{
  "dataset": "microscope photos of single blood and bone marrow cells",
  "fused_qkv": true,
  "layers": 12,
  "positions": "relative_bias",
  "max_steps": 9100,
  "batch_size": 384,
  "final_lr_fraction": 0,
  "weight_decay": 0.2
}
Rows from block 2, named by matrix and row number. Rows with one number belong to one neuron. Each number is 128 + 24 x the weight over its row's rms, rounded and kept within 0 to 255. All counts start at 0. After the name is the row's rms in percent of the matrix's.
# fc1: MLP up (model.blocks.2.mlp.fc1.weight, 768x192), inputs 96-191
# fc2: MLP down (model.blocks.2.mlp.fc2.weight, 192x768, transposed), outputs 96-191
fc1.276 080 [124 129 131 123  69 152 135 148 135  93 125  77  89 158 122 122 111 148 130 135 146 184 112 137 157 174 183 126  78 104 195 143 128 109 114 137 173 125 144 148 137 113 151 101 102 161 136 165 143 130 113 121 130 137 121 148 120 118 125 143 119 117 116 124  87 180 134 129 144 114 145 123 124  84 152 132  48 135 122 126 120 137 141 127 121 123 141 186 148 146 104 132 121 104  88  70]
fc2.276 105 [130 118 135 108 206 104 127 164 156  81 132 158 140 120 131 123  88 158 141 103 139  63 118 146  87 158  67 123  50 163  59 135 112 155 112 112 124 129 109 182 105  89 132 149 132 127 112 117 152 131 141 135 127 126 132 161 130 125 144 143 130 116 141 136 188  98 131 122 133  97  82  98 113  98 100 120 149 129 129 114 111 135 147 138 149 142 127 192 114 126 114  98 142 133 129 118]
fc1.277 122 [110 132 138 113 149 145 141 144 116 130 106 170 114 129 149 153 142  97 153 132 107 119 115 204 179 126  76  88 120 141 141  99  80 135 132 115 156 174 138 150 147 113 112 123  77 176  93 146 118 108 118 108 130 144 135 139 102 131 125 153 144  84 118 112 115 103 122 140 150 133 118 136  90 142  77 124 168 175 164  91 113 149 166 109  92 169  78 167 104  97 139 140 108 104  83 104]
fc2.277 071 [128 137 154 149  99 121 134 132 125 124  38 121 165 131 154 147 120 121 116 110 105 148 123 149 119 128 137 135  99 150 116  83  95 126 117 108 140 194  84  86 146 127 114 116 162 145 126 134 120  89 160 110 128 132 110 125 124 147 103 125 147 104 152 133 149 147  96 148 145 169 120 146 114 159 167 138 123 140  97 160  93 111 120 129 154 125 130 132  96 169 118 158 130 126 125  98]
fc1.278 081 [152 105 124 134 157 139 130  87 140 131 136 127  63  97 135 130 107 110 123 127 127 190 129  95 120  81 148  82 136 125 156 143 124 123 160 121 121 129 144 124 131 117 116 143 180 182 130 177 152 166 141 125 138 150  92 151 150 119 118 163 137 161 112 108 119  70 118 138 117 100 132  87 156 103 160 130  82 123 126  91 115 134  39 120 137 131 148  98 113 118  58 107 134 118 147 132]
fc2.278 105 [158 123 149 139 110  97 104  62 118 120 141 148 172 119 129 141 123 118 129 126  90 101 120  93 125  84  89 140 139 144 101 116 106 147 138 137 117 103 112 124 112 107 153  97 113 124 117  94 134 139 122 140 132 128  73 138 110 113 144 148 115 101 122 140 105 171 110  68  98  97 136  97 190 120  93 126 138 132 119 137 113 128  50 141 125 127 133  97 109 135  62 153  72 133 134 143]
fc1.279 100 [109 101 130 114 114 137  99 117 122 107 130  90 143 114 152 114 134 134 126 110 138 117  96  95  43 123 131 100 158 114 104 167 182 113  89 144 104 134  90 120 147 137 191 132 114 144 123 112 134 147 139 142 122 124 106 109 107 135 122 135 130 123 110 150 125  88 135 103 110 119 138 151 183  79 184 132 132  60  72 109 153 130 145 157  73 157 128 130 122 155 111 110 102 147 112 138]
fc2.279 109 [124 134 132 136 120 134 118 140 154 139 155 116 155 140 147 105 133 127 120  99 156 113 117 120 140 138 124 129 109  81 121 116 222 115 146 126 125 118 147 131 107 152 143 166 107 123 141 129 144 150  85 144 121 127 160 102 110 131 181 144 111 139 156 129 136 109 118 104 116 137 131 135 155 142  79 117 139  18 126 108 155 115 125  91 121 122 118 112 146 127 108 129 172 109 117 136]
fc1.280 071 [136 112 126 134 183 147 125  87 132 119 124  85 157 127  97 194 143 107 123 125 135 134 111 116 108 176 137 122 112 104 110 195 139 149 156 132  75  91 123  94 110 141 101 122 103 162 196 100 129 149 150 135 147 116 153 116 131 129  87 127 139 133 143 109 126 101 110 134  84 102 150 112 126  93 135 102 143 130 109 157 149 150 130 112 162 145 157 174 151 126 133 123 132  85 142  67]
fc2.280 068 [144 149 145 127 101 115 136  96 119 141 161 159 179 143  94 168 146 106 134 143 161 148  93 103 155 174 110 130  91 149 155 110 102 102 146 110 126 114 116  92 111 172 157 152 136 129 171 179 131 118  92 155 148 131 151 142 131 135 158 147 125 131 139 136 106 157 150 149  62  95 137 115 156  97 112 124 116 160 132 117 156 109 143 142 108 109 124 168 114 124 114 158 179  94 131 118]
fc1.281 110 [133 134 118 144 126 127 119 138 189 125 175 140 135 104 124 146 160 139 135 160 124 160 123 142  95 125 136 105 162 115 111 119 115  86 110 146 129 149  82 114  57 114 145 103 136 116 134 145  96 144 109 157 109 125 128 147 148 126  87 150 146 123 140 144 136 130 132 101 127 141 157 142 176 117 124 118 129 151 164 158 147 155 144 140  88 154 118 137 129 160 149 128 128 127 146 150]
fc2.281 119 [128 185 174 134 126 133 128 133 117 132 145  96 125 165 124 131  97 127 103 162 150  92 147  89 125 121 136 124 130 137 140 197  90 171 113  84 115 100 153 149 165 140 121 149 132 128 132 128 120 134 128 146 185 101 156 148 124 142 112 133 123 134 138 129 133 116 139 141 119 146 115 158 152 128 188 131 138  76 143 121 133 117 126 130 141 115 150 115 116 148 117 106 146 172 114 128]
fc1.282 074 [138 105 129 180 128 108 166 171 131  72 136 118 145 150 105  92 117 146 146 119 118 138 139 103 152 182 125 111 130 132 132 121 127  95 153 119 156  91 145 121 126 134 108  91 114 121 106 116 141 125 139 125 134 144  94 122 129 142 137 112 155 130  82 120 161 181 141 140 111 148 131 128 120 170 132 126  98 104 106 163  85 129 173 117  86 138 118 161 133 120 118 146 128 123  75 145]
fc2.282 088 [137 123 149  97 141 159 130 183 126  80 132 145 138 113 130  98 107 129 154 144  98 149 142 111 123 176 129 126  89 122 140 105 137 197 156 128 143 109 101 150 155 131 131 170 126 136 106 138 136 139 121 144 101 132 101  96 161 147 109 129 125 128 140 115 117 118 127 131 126 116 135 133 142 127 133 116 162 117 169 134 104 128 160 147 154 104 122 159 113 111 150 145 117 159 116 169]