A small image diffusion model, trained from scratch.
Model: 48-pixel images, activation gelu_tanh, patch size [4, 4], layers 12.
Training: 9100 steps, batches of 384.
Data: trained on microscope photos of single blood and bone marrow cells, 194171 training examples, 18.0 epochs.
Rows from block 9 of a small image diffusion model, named by matrix and row number. Rows with one number belong to one neuron. Each number is 200 + 40 x the weight over its row's rms, rounded and kept within 0 to 999. All counts start at 0.
After each neuron's rows are labels from the 100 images, of 14848 (inputs lightly noised), where the neuron reaches its highest value: "strongest on" is what is common among them. Only what is clearly more common there than usual is listed. The data: microscope photos of single blood and bone marrow cells.
# fc1: MLP up (model.blocks.9.mlp.fc1.weight, 768x192), inputs 128-191
# fc2: MLP down (model.blocks.9.mlp.fc2.weight, 192x768, transposed), outputs 128-191

fc1.173,237,207,250,252,297,168,141,114,142,189,152,186,136,157,155,192,176,180,231,288,207,234,193,101,192,204,235,234,218,149,225,283,183,237,198,146,172,167,141,232,184,174,251,197,70,188,204,266,177,216,255,199,191,263,248,232,173,198,243,185,194,116,171,194
fc2.173,209,179,145,154,146,211,226,199,209,171,157,225,238,243,153,175,196,211,201,222,177,263,182,260,140,245,182,179,174,192,182,190,152,286,164,196,191,141,219,159,245,176,198,231,317,236,257,249,230,158,92,237,233,173,197,144,136,197,234,110,212,184,123,177
strongest on: cell type: artefact

fc1.462,311,225,230,258,162,224,262,199,270,188,184,223,230,182,240,174,225,181,203,190,254,162,233,269,259,230,188,138,168,292,186,186,107,210,205,234,216,178,215,213,162,175,163,206,172,154,135,256,197,209,185,203,160,195,243,207,94,198,217,178,193,207,201,220
fc2.462,267,198,214,147,164,195,98,219,315,120,193,235,138,271,221,158,195,212,198,234,185,220,213,122,246,149,207,209,181,207,185,216,154,135,262,195,168,245,237,226,135,152,215,216,200,151,192,187,130,178,259,240,168,163,243,175,223,215,218,200,243,239,172,193
strongest on: cell type: erythroblast

fc1.514,95,196,180,130,233,202,78,187,251,177,230,167,211,217,205,268,168,153,210,226,208,208,189,214,219,161,167,228,249,173,209,278,184,150,125,104,198,218,198,137,211,178,294,210,197,227,154,183,222,202,202,270,258,195,246,200,155,226,231,104,241,207,223,171
fc2.514,212,180,189,226,224,187,227,197,226,162,312,205,176,178,179,187,186,162,171,142,190,210,207,154,168,126,346,198,207,236,234,224,223,175,138,210,185,208,252,207,195,188,123,225,224,286,163,184,220,177,205,167,294,213,166,190,242,126,169,188,248,216,199,253
strongest on: cell type: artefact

fc1.659,235,233,213,195,159,234,247,140,214,110,208,148,175,172,187,248,133,205,171,193,161,240,196,240,209,149,191,231,260,167,263,197,202,251,149,164,143,201,141,125,212,201,176,199,267,235,204,181,201,218,236,183,194,215,216,281,202,253,220,214,206,187,192,177
fc2.659,89,205,206,160,168,187,261,95,232,185,144,196,204,208,241,196,184,195,239,221,191,195,210,229,136,246,186,226,187,218,170,190,204,206,188,147,247,181,189,316,171,194,229,208,206,198,141,201,205,249,215,168,289,197,225,181,222,160,207,193,216,182,199,207
strongest on: smear: peripheral blood

fc1.78,237,236,252,202,273,257,208,200,170,233,220,209,204,183,238,217,216,197,199,209,206,156,274,186,232,236,223,174,225,126,294,204,241,262,230,170,190,162,193,191,247,222,196,210,192,252,198,222,173,186,155,214,204,142,210,184,212,197,178,162,198,204,232,182
fc2.78,221,191,185,172,171,205,218,233,137,200,193,139,202,186,211,180,175,149,148,210,220,186,243,208,203,213,193,187,138,184,137,225,174,267,215,239,127,195,211,181,256,215,262,159,197,243,238,215,168,216,175,175,229,301,236,182,208,114,200,215,197,204,121,142
strongest on: cell type: eosinophil

fc1.143,229,189,220,250,193,191,222,220,312,149,147,186,151,228,209,240,215,198,137,212,264,166,141,193,198,250,207,269,256,259,292,194,168,259,202,239,187,202,216,176,199,185,192,231,169,173,185,218,221,150,174,174,185,233,151,296,111,240,231,182,227,174,208,178
fc2.143,187,187,154,223,187,212,231,243,308,184,268,275,190,217,214,219,194,179,223,182,184,197,193,162,221,93,299,186,122,164,212,220,170,180,88,224,171,198,192,185,118,205,158,198,201,192,151,179,199,187,171,152,200,211,241,206,171,266,236,201,220,204,199,215
strongest on: cell type: lymphocyte

fc1.199,233,221,314,211,271,120,187,99,227,278,216,169,179,213,185,206,201,155,214,188,202,151,239,276,209,242,204,151,152,159,204,204,201,238,189,192,219,204,209,248,228,174,209,197,141,201,202,260,174,205,247,223,143,215,209,218,208,141,136,217,241,216,221,249
fc2.199,223,187,127,177,170,201,142,120,184,199,222,164,214,167,215,159,186,167,239,229,171,228,203,146,186,217,188,136,267,206,241,189,173,235,239,216,181,249,234,190,196,159,201,174,307,235,238,180,165,197,148,207,169,237,213,184,238,213,207,178,179,216,157,270
strongest on: cell type: artefact

fc1.49,217,168,192,143,199,203,255,139,163,163,188,99,210,259,236,210,152,220,193,191,194,206,182,248,195,239,212,253,205,200,246,217,173,160,250,170,204,183,200,161,297,216,195,166,165,225,183,161,173,207,207,171,250,242,188,292,168,210,135,240,111,189,241,196
fc2.49,168,201,202,242,141,205,200,239,170,176,184,186,253,177,233,219,225,258,211,162,214,225,158,206,187,165,207,226,177,227,198,187,170,143,249,137,246,184,212,186,205,186,215,232,229,162,195,180,232,218,179,177,284,195,252,179,250,206,136,194,104,170,224,208
strongest on: cell type: artefact

fc1.679,179,227,219,259,277,198,205,175,199,202,178,196,143,168,237,203,148,169,269,169,232,164,206,182,231,200,243,217,155,186,181,196,140,157,187,234,283,236,194,211,201,182,203,168,163,146,144,272,176,254,168,200,188,173,103,219,160,249,262,156,221,197,212,216
fc2.679,184,193,201,166,197,153,206,180,190,264,181,84,212,163,190,205,188,155,132,248,176,202,178,242,209,207,220,163,226,168,208,180,212,187,248,214,193,190,135,208,201,213,221,185,207,182,230,216,150,98,229,309,174,230,228,190,210,153,193,169,189,180,164,309
strongest on: smear: peripheral blood

fc1.519,198,202,173,218,237,161,209,260,172,175,252,146,165,149,190,176,202,248,176,175,152,214,175,231,204,215,167,244,190,166,183,120,291,153,212,113,249,251,260,161,289,201,212,207,185,208,237,217,228,251,132,177,241,192,224,228,133,185,171,172,170,252,209,176
fc2.519,161,220,252,214,164,178,184,200,204,252,141,139,235,117,160,114,198,185,272,155,208,182,241,181,229,238,227,177,283,123,194,197,157,190,236,234,131,211,187,183,268,260,160,202,188,197,164,189,235,239,250,243,242,153,208,228,185,275,200,177,199,208,218,178
strongest on: cell type: segmented neutrophil

fc1.252,215,267,228,201,164,211,216,211,193,316,160,267,265,252,251,138,175,245,248,207,193,184,278,155,178,208,185,185,183,171,233,199,195,183,210,123,202,152,162,250,199,132,179,195,239,230,157,104,189,190,231,203,218,252,209,224,134,153,170,192,196,254,155,219
fc2.252,191,200,190,215,282,174,186,217,266,130,259,251,137,199,199,176,183,250,104,226,177,174,212,227,184,209,172,205,212,226,136,241,189,255,211,178,148,165,203,269,223,169,234,237,162,195,216,142,190,186,197,237,208,159,138,161,200,230,164,160,219,270,89,172
strongest on: smear: peripheral blood

fc1.28,161,234,211,231,261,163,196,199,163,256,235,266,174,182,265,177,203,242,221,244,227,174,150,107,77,210,222,256,246,214,143,209,219,178,195,210,274,230,188,250,304,238,222,185,176,192,196,227,174,176,138,172,192,270,237,207,212,209,249,227,197,162,166,217
fc2.28,182,199,181,206,185,240,203,232,196,218,194,164,228,242,133,110,200,162,212,197,196,167,200,305,229,192,200,190,126,198,168,190,140,157,207,253,153,174,149,235,238,188,190,203,231,218,188,190,213,247,162,182,172,220,199,209,182,248,165,226,175,140,162,200
strongest on: cell type: lymphocyte

fc1.612,196,227,245,155,183,210,221,231,201,225,202,185,219,230,143,210,153,192,188,179,191,225,234,130,187,195,163,215,187,175,267,169,241,142,188,274,239,164,150,198,214,187,187,207,185,194,177,140,195,115,222,174,230,225,181,132,231,236,155,170,146,242,204,215
fc2.612,213,186,156,292,203,180,150,164,230,203,182,229,181,193,148,243,140,196,210,200,212,185,178,196,184,153,237,184,187,246,159,157,218,184,238,214,169,205,315,158,173,208,182,172,169,175,240,199,149,262,169,195,189,190,198,254,195,244,189,227,150,203,209,212
strongest on: smear: peripheral blood

fc1.610,206,198,168,232,204,151,216,229,173,247,162,203,185,260,115,210,214,158,195,140,186,223,158,211,216,225,198,219,183,178,160,169,146,155,234,173,193,155,214,249,262,146,187,202,121,166,180,160,209,184,172,211,238,165,206,196,205,168,272,136,156,169,230,238
fc2.610,160,205,140,173,222,177,179,222,189,111,231,192,241,147,136,229,163,226,191,181,184,177,145,170,107,171,178,210,215,213,256,208,216,209,232,216,276,180,181,146,302,152,199,183,254,180,169,203,206,213,167,196,288,195,155,150,301,216,206,163,167,136,227,191
strongest on: smear: peripheral blood

fc1.316,136,222,257,198,297,243,201,212,217,230,317,120,161,212,160,208,151,174,213,141,177,145,255,266,202,150,170,178,198,134,171,168,166,162,253,237,268,257,194,209,229,278,214,195,219,183,232,144,218,198,224,151,177,206,207,264,150,214,213,209,149,233,171,187
fc2.316,108,187,152,202,199,153,149,207,176,239,110,217,247,241,192,216,171,250,193,241,213,170,238,200,248,253,204,192,249,242,219,208,213,115,190,141,216,229,226,218,198,254,170,182,244,234,193,139,170,218,223,195,236,200,204,158,193,248,240,228,178,192,204,174
strongest on: cell type: segmented neutrophil; smear: peripheral blood

fc1.729,234,212,195,223,137,191,187,208,237,210,169,222,214,111,175,182,236,200,199,251,217,179,225,149,222,220,209,300,217,228,120,219,214,282,195,131,236,147,184,135,186,187,143,200,214,174,222,226,198,154,162,265,256,230,211,173,210,138,132,225,206,199,168,170
fc2.729,201,201,298,225,166,199,253,228,281,195,220,257,223,225,168,128,216,143,137,222,190,239,192,227,228,196,152,208,209,201,245,196,228,201,216,249,290,134,178,206,142,235,239,199,170,187,180,206,147,217,201,242,272,84,200,226,195,214,151,203,184,231,246,184
strongest on: cell type: eosinophil

fc1.1,163,236,224,172,167,164,196,218,232,194,188,255,197,291,177,157,194,252,212,208,159,187,225,178,178,154,241,238,220,203,209,199,182,156,214,205,186,279,174,210,214,54,242,199,169,182,190,169,179,201,257,185,206,203,272,239,204,225,331,173,193,199,218,158
fc2.1,154,204,197,236,221,181,154,202,195,163,242,220,209,162,153,148,228,331,156,227,234,177,231,216,142,195,172,218,202,258,170,204,168,197,198,214,214,300,193,234,222,90,175,184,277,162,143,173,222,207,192,184,282,238,111,186,254,145,316,164,205,214,199,194
strongest on: smear: peripheral blood

fc1.59,181,211,270,216,205,144,188,138,185,198,186,222,228,147,171,259,212,202,231,221,270,122,166,170,165,243,190,194,214,203,226,224,197,247,194,190,266,180,189,215,94,200,167,174,123,234,167,281,156,210,266,228,166,174,210,157,152,246,139,244,181,235,222,201
fc2.59,173,208,182,98,206,216,180,145,210,288,171,210,171,133,208,233,200,198,258,186,215,208,205,210,128,206,172,223,174,141,160,199,176,191,222,233,194,107,162,189,155,204,223,205,236,298,223,196,217,194,161,186,164,230,242,176,211,146,187,244,199,238,211,230
strongest on: smear: peripheral blood

fc1.96,171,211,163,209,331,226,213,182,213,245,202,128,237,195,161,210,208,175,196,237,128,166,264,191,235,193,167,227,156,139,244,200,264,201,194,175,151,208,163,228,247,227,218,183,293,183,196,205,215,210,183,200,188,116,269,230,187,196,229,209,106,259,192,201
fc2.96,159,198,249,171,118,190,195,177,56,223,204,234,195,166,230,163,203,223,193,205,226,98,244,213,260,235,210,227,234,247,171,225,221,209,183,167,215,213,198,252,219,240,219,187,175,208,195,188,172,143,207,190,202,220,215,215,198,189,218,149,158,217,148,195
strongest on: cell type: segmented neutrophil

fc1.703,189,271,281,181,224,225,181,216,208,194,253,150,222,205,190,276,196,204,183,155,162,172,246,185,201,240,205,181,226,167,149,157,182,198,242,200,248,129,289,242,193,260,180,185,171,201,208,251,198,172,225,161,198,161,193,198,195,304,221,194,255,200,281,183
fc2.703,221,201,173,269,198,189,187,228,225,248,219,123,162,185,178,283,192,172,181,194,199,114,235,235,186,178,195,161,186,183,232,221,197,171,211,168,199,150,176,241,200,244,225,196,222,177,252,231,295,225,183,164,173,245,226,160,190,177,235,233,206,190,242,146
strongest on: cell type: segmented neutrophil; smear: peripheral blood

fc1.674,133,242,230,201,183,213,205,184,198,153,153,294,232,175,154,159,198,272,260,251,245,230,208,111,216,161,214,187,214,231,182,228,150,247,198,192,236,232,186,221,207,235,192,201,273,155,182,193,165,224,246,222,202,206,185,176,217,226,171,209,286,170,246,134
fc2.674,182,206,157,207,226,163,199,207,203,254,279,196,230,199,178,197,235,237,179,217,197,210,200,229,188,177,200,197,193,132,231,231,212,167,194,268,211,135,228,215,202,295,236,191,155,150,190,194,228,160,134,141,159,206,202,220,147,191,215,194,143,146,285,142
strongest on: cell type: lymphocyte

fc1.308,156,220,139,200,225,180,152,218,255,194,146,227,134,147,109,226,185,212,226,217,187,214,168,228,278,247,205,290,184,183,274,207,258,108,148,199,263,195,177,160,263,168,185,198,261,206,164,221,233,268,142,234,202,110,241,221,150,242,244,157,195,237,272,178
fc2.308,165,189,214,230,174,212,188,209,186,217,258,214,240,261,140,191,196,207,181,264,260,165,146,191,234,196,205,199,203,232,215,234,187,186,197,182,219,183,198,142,225,197,232,205,201,218,204,219,155,147,176,237,240,241,157,226,167,173,204,118,207,207,302,258
strongest on: smear: peripheral blood

fc1.485,180,231,186,193,179,216,196,161,181,221,257,171,125,132,258,205,217,162,224,197,207,220,227,165,270,176,203,182,206,178,240,177,175,155,198,134,275,196,193,267,218,193,160,206,205,161,187,250,199,184,130,273,237,170,163,160,232,179,264,180,215,254,228,254
fc2.485,189,210,230,187,226,275,170,222,197,164,202,131,254,112,279,288,197,204,175,210,209,262,200,175,209,248,178,218,232,219,229,199,205,225,175,197,160,226,300,202,222,220,244,227,195,169,212,241,200,190,206,316,215,253,194,220,264,241,230,179,282,206,259,258
strongest on: cell type: segmented neutrophil; smear: peripheral blood

fc1.373,158,255,220,233,250,163,202,217,194,241,221,175,189,255,234,181,191,265,193,286,201,190,216,182,268,177,154,247,194,225,280,212,236,252,201,211,258,155,180,251,173,209,202,190,288,170,191,140,162,181,212,229,193,190,217,221,231,193,156,232,183,229,225,182
fc2.373,146,204,267,154,133,229,165,258,169,130,233,205,233,201,239,217,195,300,307,225,214,154,185,199,74,194,230,234,219,164,207,269,211,196,208,140,140,206,234,226,191,227,257,211,177,143,201,149,195,200,197,140,180,228,268,196,225,221,133,203,212,202,234,188
strongest on: cell type: lymphocyte

fc1.39,229,212,264,230,179,119,171,189,201,109,184,199,223,248,161,268,200,176,161,264,203,198,173,131,207,204,140,214,229,171,207,190,207,162,175,153,268,180,189,232,227,167,191,191,289,160,184,223,148,223,273,222,191,282,232,175,249,257,216,178,226,209,276,162
fc2.39,211,180,106,227,194,301,181,182,212,221,230,260,182,189,196,239,155,227,256,217,239,220,175,163,229,182,204,187,150,201,223,223,173,179,221,188,249,165,196,221,249,145,220,198,147,258,184,240,207,188,246,202,206,98,196,260,185,179,171,156,222,190,263,156
strongest on: cell type: lymphocyte

fc1.333,166,223,196,224,218,231,158,154,231,252,192,221,156,198,200,202,170,185,198,217,243,216,203,167,213,158,184,176,245,160,247,250,155,211,221,212,228,173,201,134,182,208,188,179,228,191,186,208,228,169,223,198,186,258,227,202,153,157,221,207,256,214,152,200
fc2.333,188,198,204,205,196,172,174,220,215,194,215,180,245,160,209,226,195,155,175,242,150,227,219,229,179,265,189,239,175,197,164,225,176,215,217,173,170,106,214,278,220,216,196,219,151,163,235,173,195,225,118,233,123,238,160,191,247,236,233,201,157,193,139,218
strongest on: smear: peripheral blood

fc1.566,163,209,218,229,249,125,155,250,240,246,158,185,202,182,199,289,186,213,196,224,228,99,206,151,148,181,184,233,182,188,235,218,185,200,177,168,221,260,196,187,265,289,236,181,182,188,192,236,144,174,178,212,211,252,243,259,247,227,259,203,264,155,199,268
fc2.566,144,201,204,218,128,278,183,152,152,140,234,178,244,222,206,210,194,185,171,272,202,149,191,242,137,220,203,161,243,205,156,206,229,172,193,172,162,206,164,228,252,279,170,171,251,202,232,221,201,241,213,276,261,221,144,207,192,193,271,113,207,155,184,218
strongest on: cell type: artefact

fc1.134,127,188,172,232,162,184,199,192,206,158,116,158,153,223,193,279,184,142,199,256,226,185,157,154,163,239,231,251,275,170,236,184,182,165,224,223,236,221,212,244,249,187,233,214,205,236,170,199,247,140,188,161,184,215,240,226,184,265,239,187,189,293,197,188
fc2.134,108,196,182,218,267,217,181,205,158,233,264,228,181,151,186,195,184,262,176,122,185,185,160,210,239,130,197,199,145,210,227,196,281,130,165,228,189,283,213,119,228,251,227,184,240,276,213,143,248,284,241,207,219,199,241,159,281,191,171,195,284,218,208,198
strongest on: cell type: lymphocyte

fc1.671,228,190,279,211,250,184,188,161,177,269,109,225,180,148,141,226,200,187,170,344,204,218,193,145,198,247,211,237,145,137,195,242,164,182,189,193,181,234,243,205,127,163,224,180,141,136,199,295,150,170,201,219,130,235,233,245,216,237,209,204,242,159,209,196
fc2.671,217,214,110,140,208,206,199,175,199,112,286,171,225,224,179,203,244,228,223,241,207,202,198,267,74,199,242,215,238,188,188,186,202,171,211,132,202,123,151,218,154,187,198,203,248,160,196,221,305,203,174,263,229,160,159,197,201,222,222,206,276,198,183,167
strongest on: cell type: artefact

fc1.466,194,172,180,177,195,192,185,249,262,199,283,235,129,168,201,220,251,214,264,158,211,169,113,246,194,225,161,221,200,219,204,187,238,162,277,179,160,171,245,233,261,230,136,228,178,213,256,210,197,210,172,193,281,148,165,210,184,282,184,212,193,209,232,180
fc2.466,210,201,217,225,202,194,206,269,204,212,207,192,174,219,176,171,267,213,30,207,173,235,221,146,166,179,246,165,137,255,226,188,243,174,248,230,181,209,215,147,195,164,179,186,200,191,111,182,66,188,186,221,325,216,160,185,226,261,197,220,216,202,174,202
strongest on: cell type: segmented neutrophil; smear: peripheral blood

fc1.215,161,158,193,173,199,225,212,224,156,171,221,196,191,185,157,239,245,230,195,235,211,209,202,234,193,270,128,200,279,192,286,112,141,186,275,175,207,189,209,192,84,164,229,247,221,235,208,188,235,214,228,214,252,227,155,265,214,167,156,282,168,174,192,166
fc2.215,160,202,219,239,197,208,286,229,166,246,169,171,184,165,213,204,214,180,274,146,202,184,214,202,172,204,246,230,196,186,218,225,257,244,305,239,191,180,156,199,171,219,171,197,189,185,232,208,241,187,191,211,360,202,154,241,156,231,187,199,147,233,188,226
strongest on: smear: peripheral blood; cell type: segmented neutrophil

fc1.217,224,240,227,167,267,209,224,228,173,180,260,144,180,183,191,185,215,222,184,161,194,121,242,227,191,179,254,210,165,121,194,180,210,122,214,213,223,158,271,199,249,247,181,186,239,230,188,208,221,148,264,165,198,214,159,162,182,224,204,189,190,314,284,145
fc2.217,236,183,228,232,134,151,166,256,167,231,223,245,231,173,203,234,172,229,210,211,209,164,220,168,233,200,180,167,270,188,133,198,189,269,212,225,206,184,214,100,293,243,218,141,140,238,240,217,216,195,145,208,153,170,239,210,208,249,258,214,252,327,215,135
strongest on: cell type: segmented neutrophil; smear: peripheral blood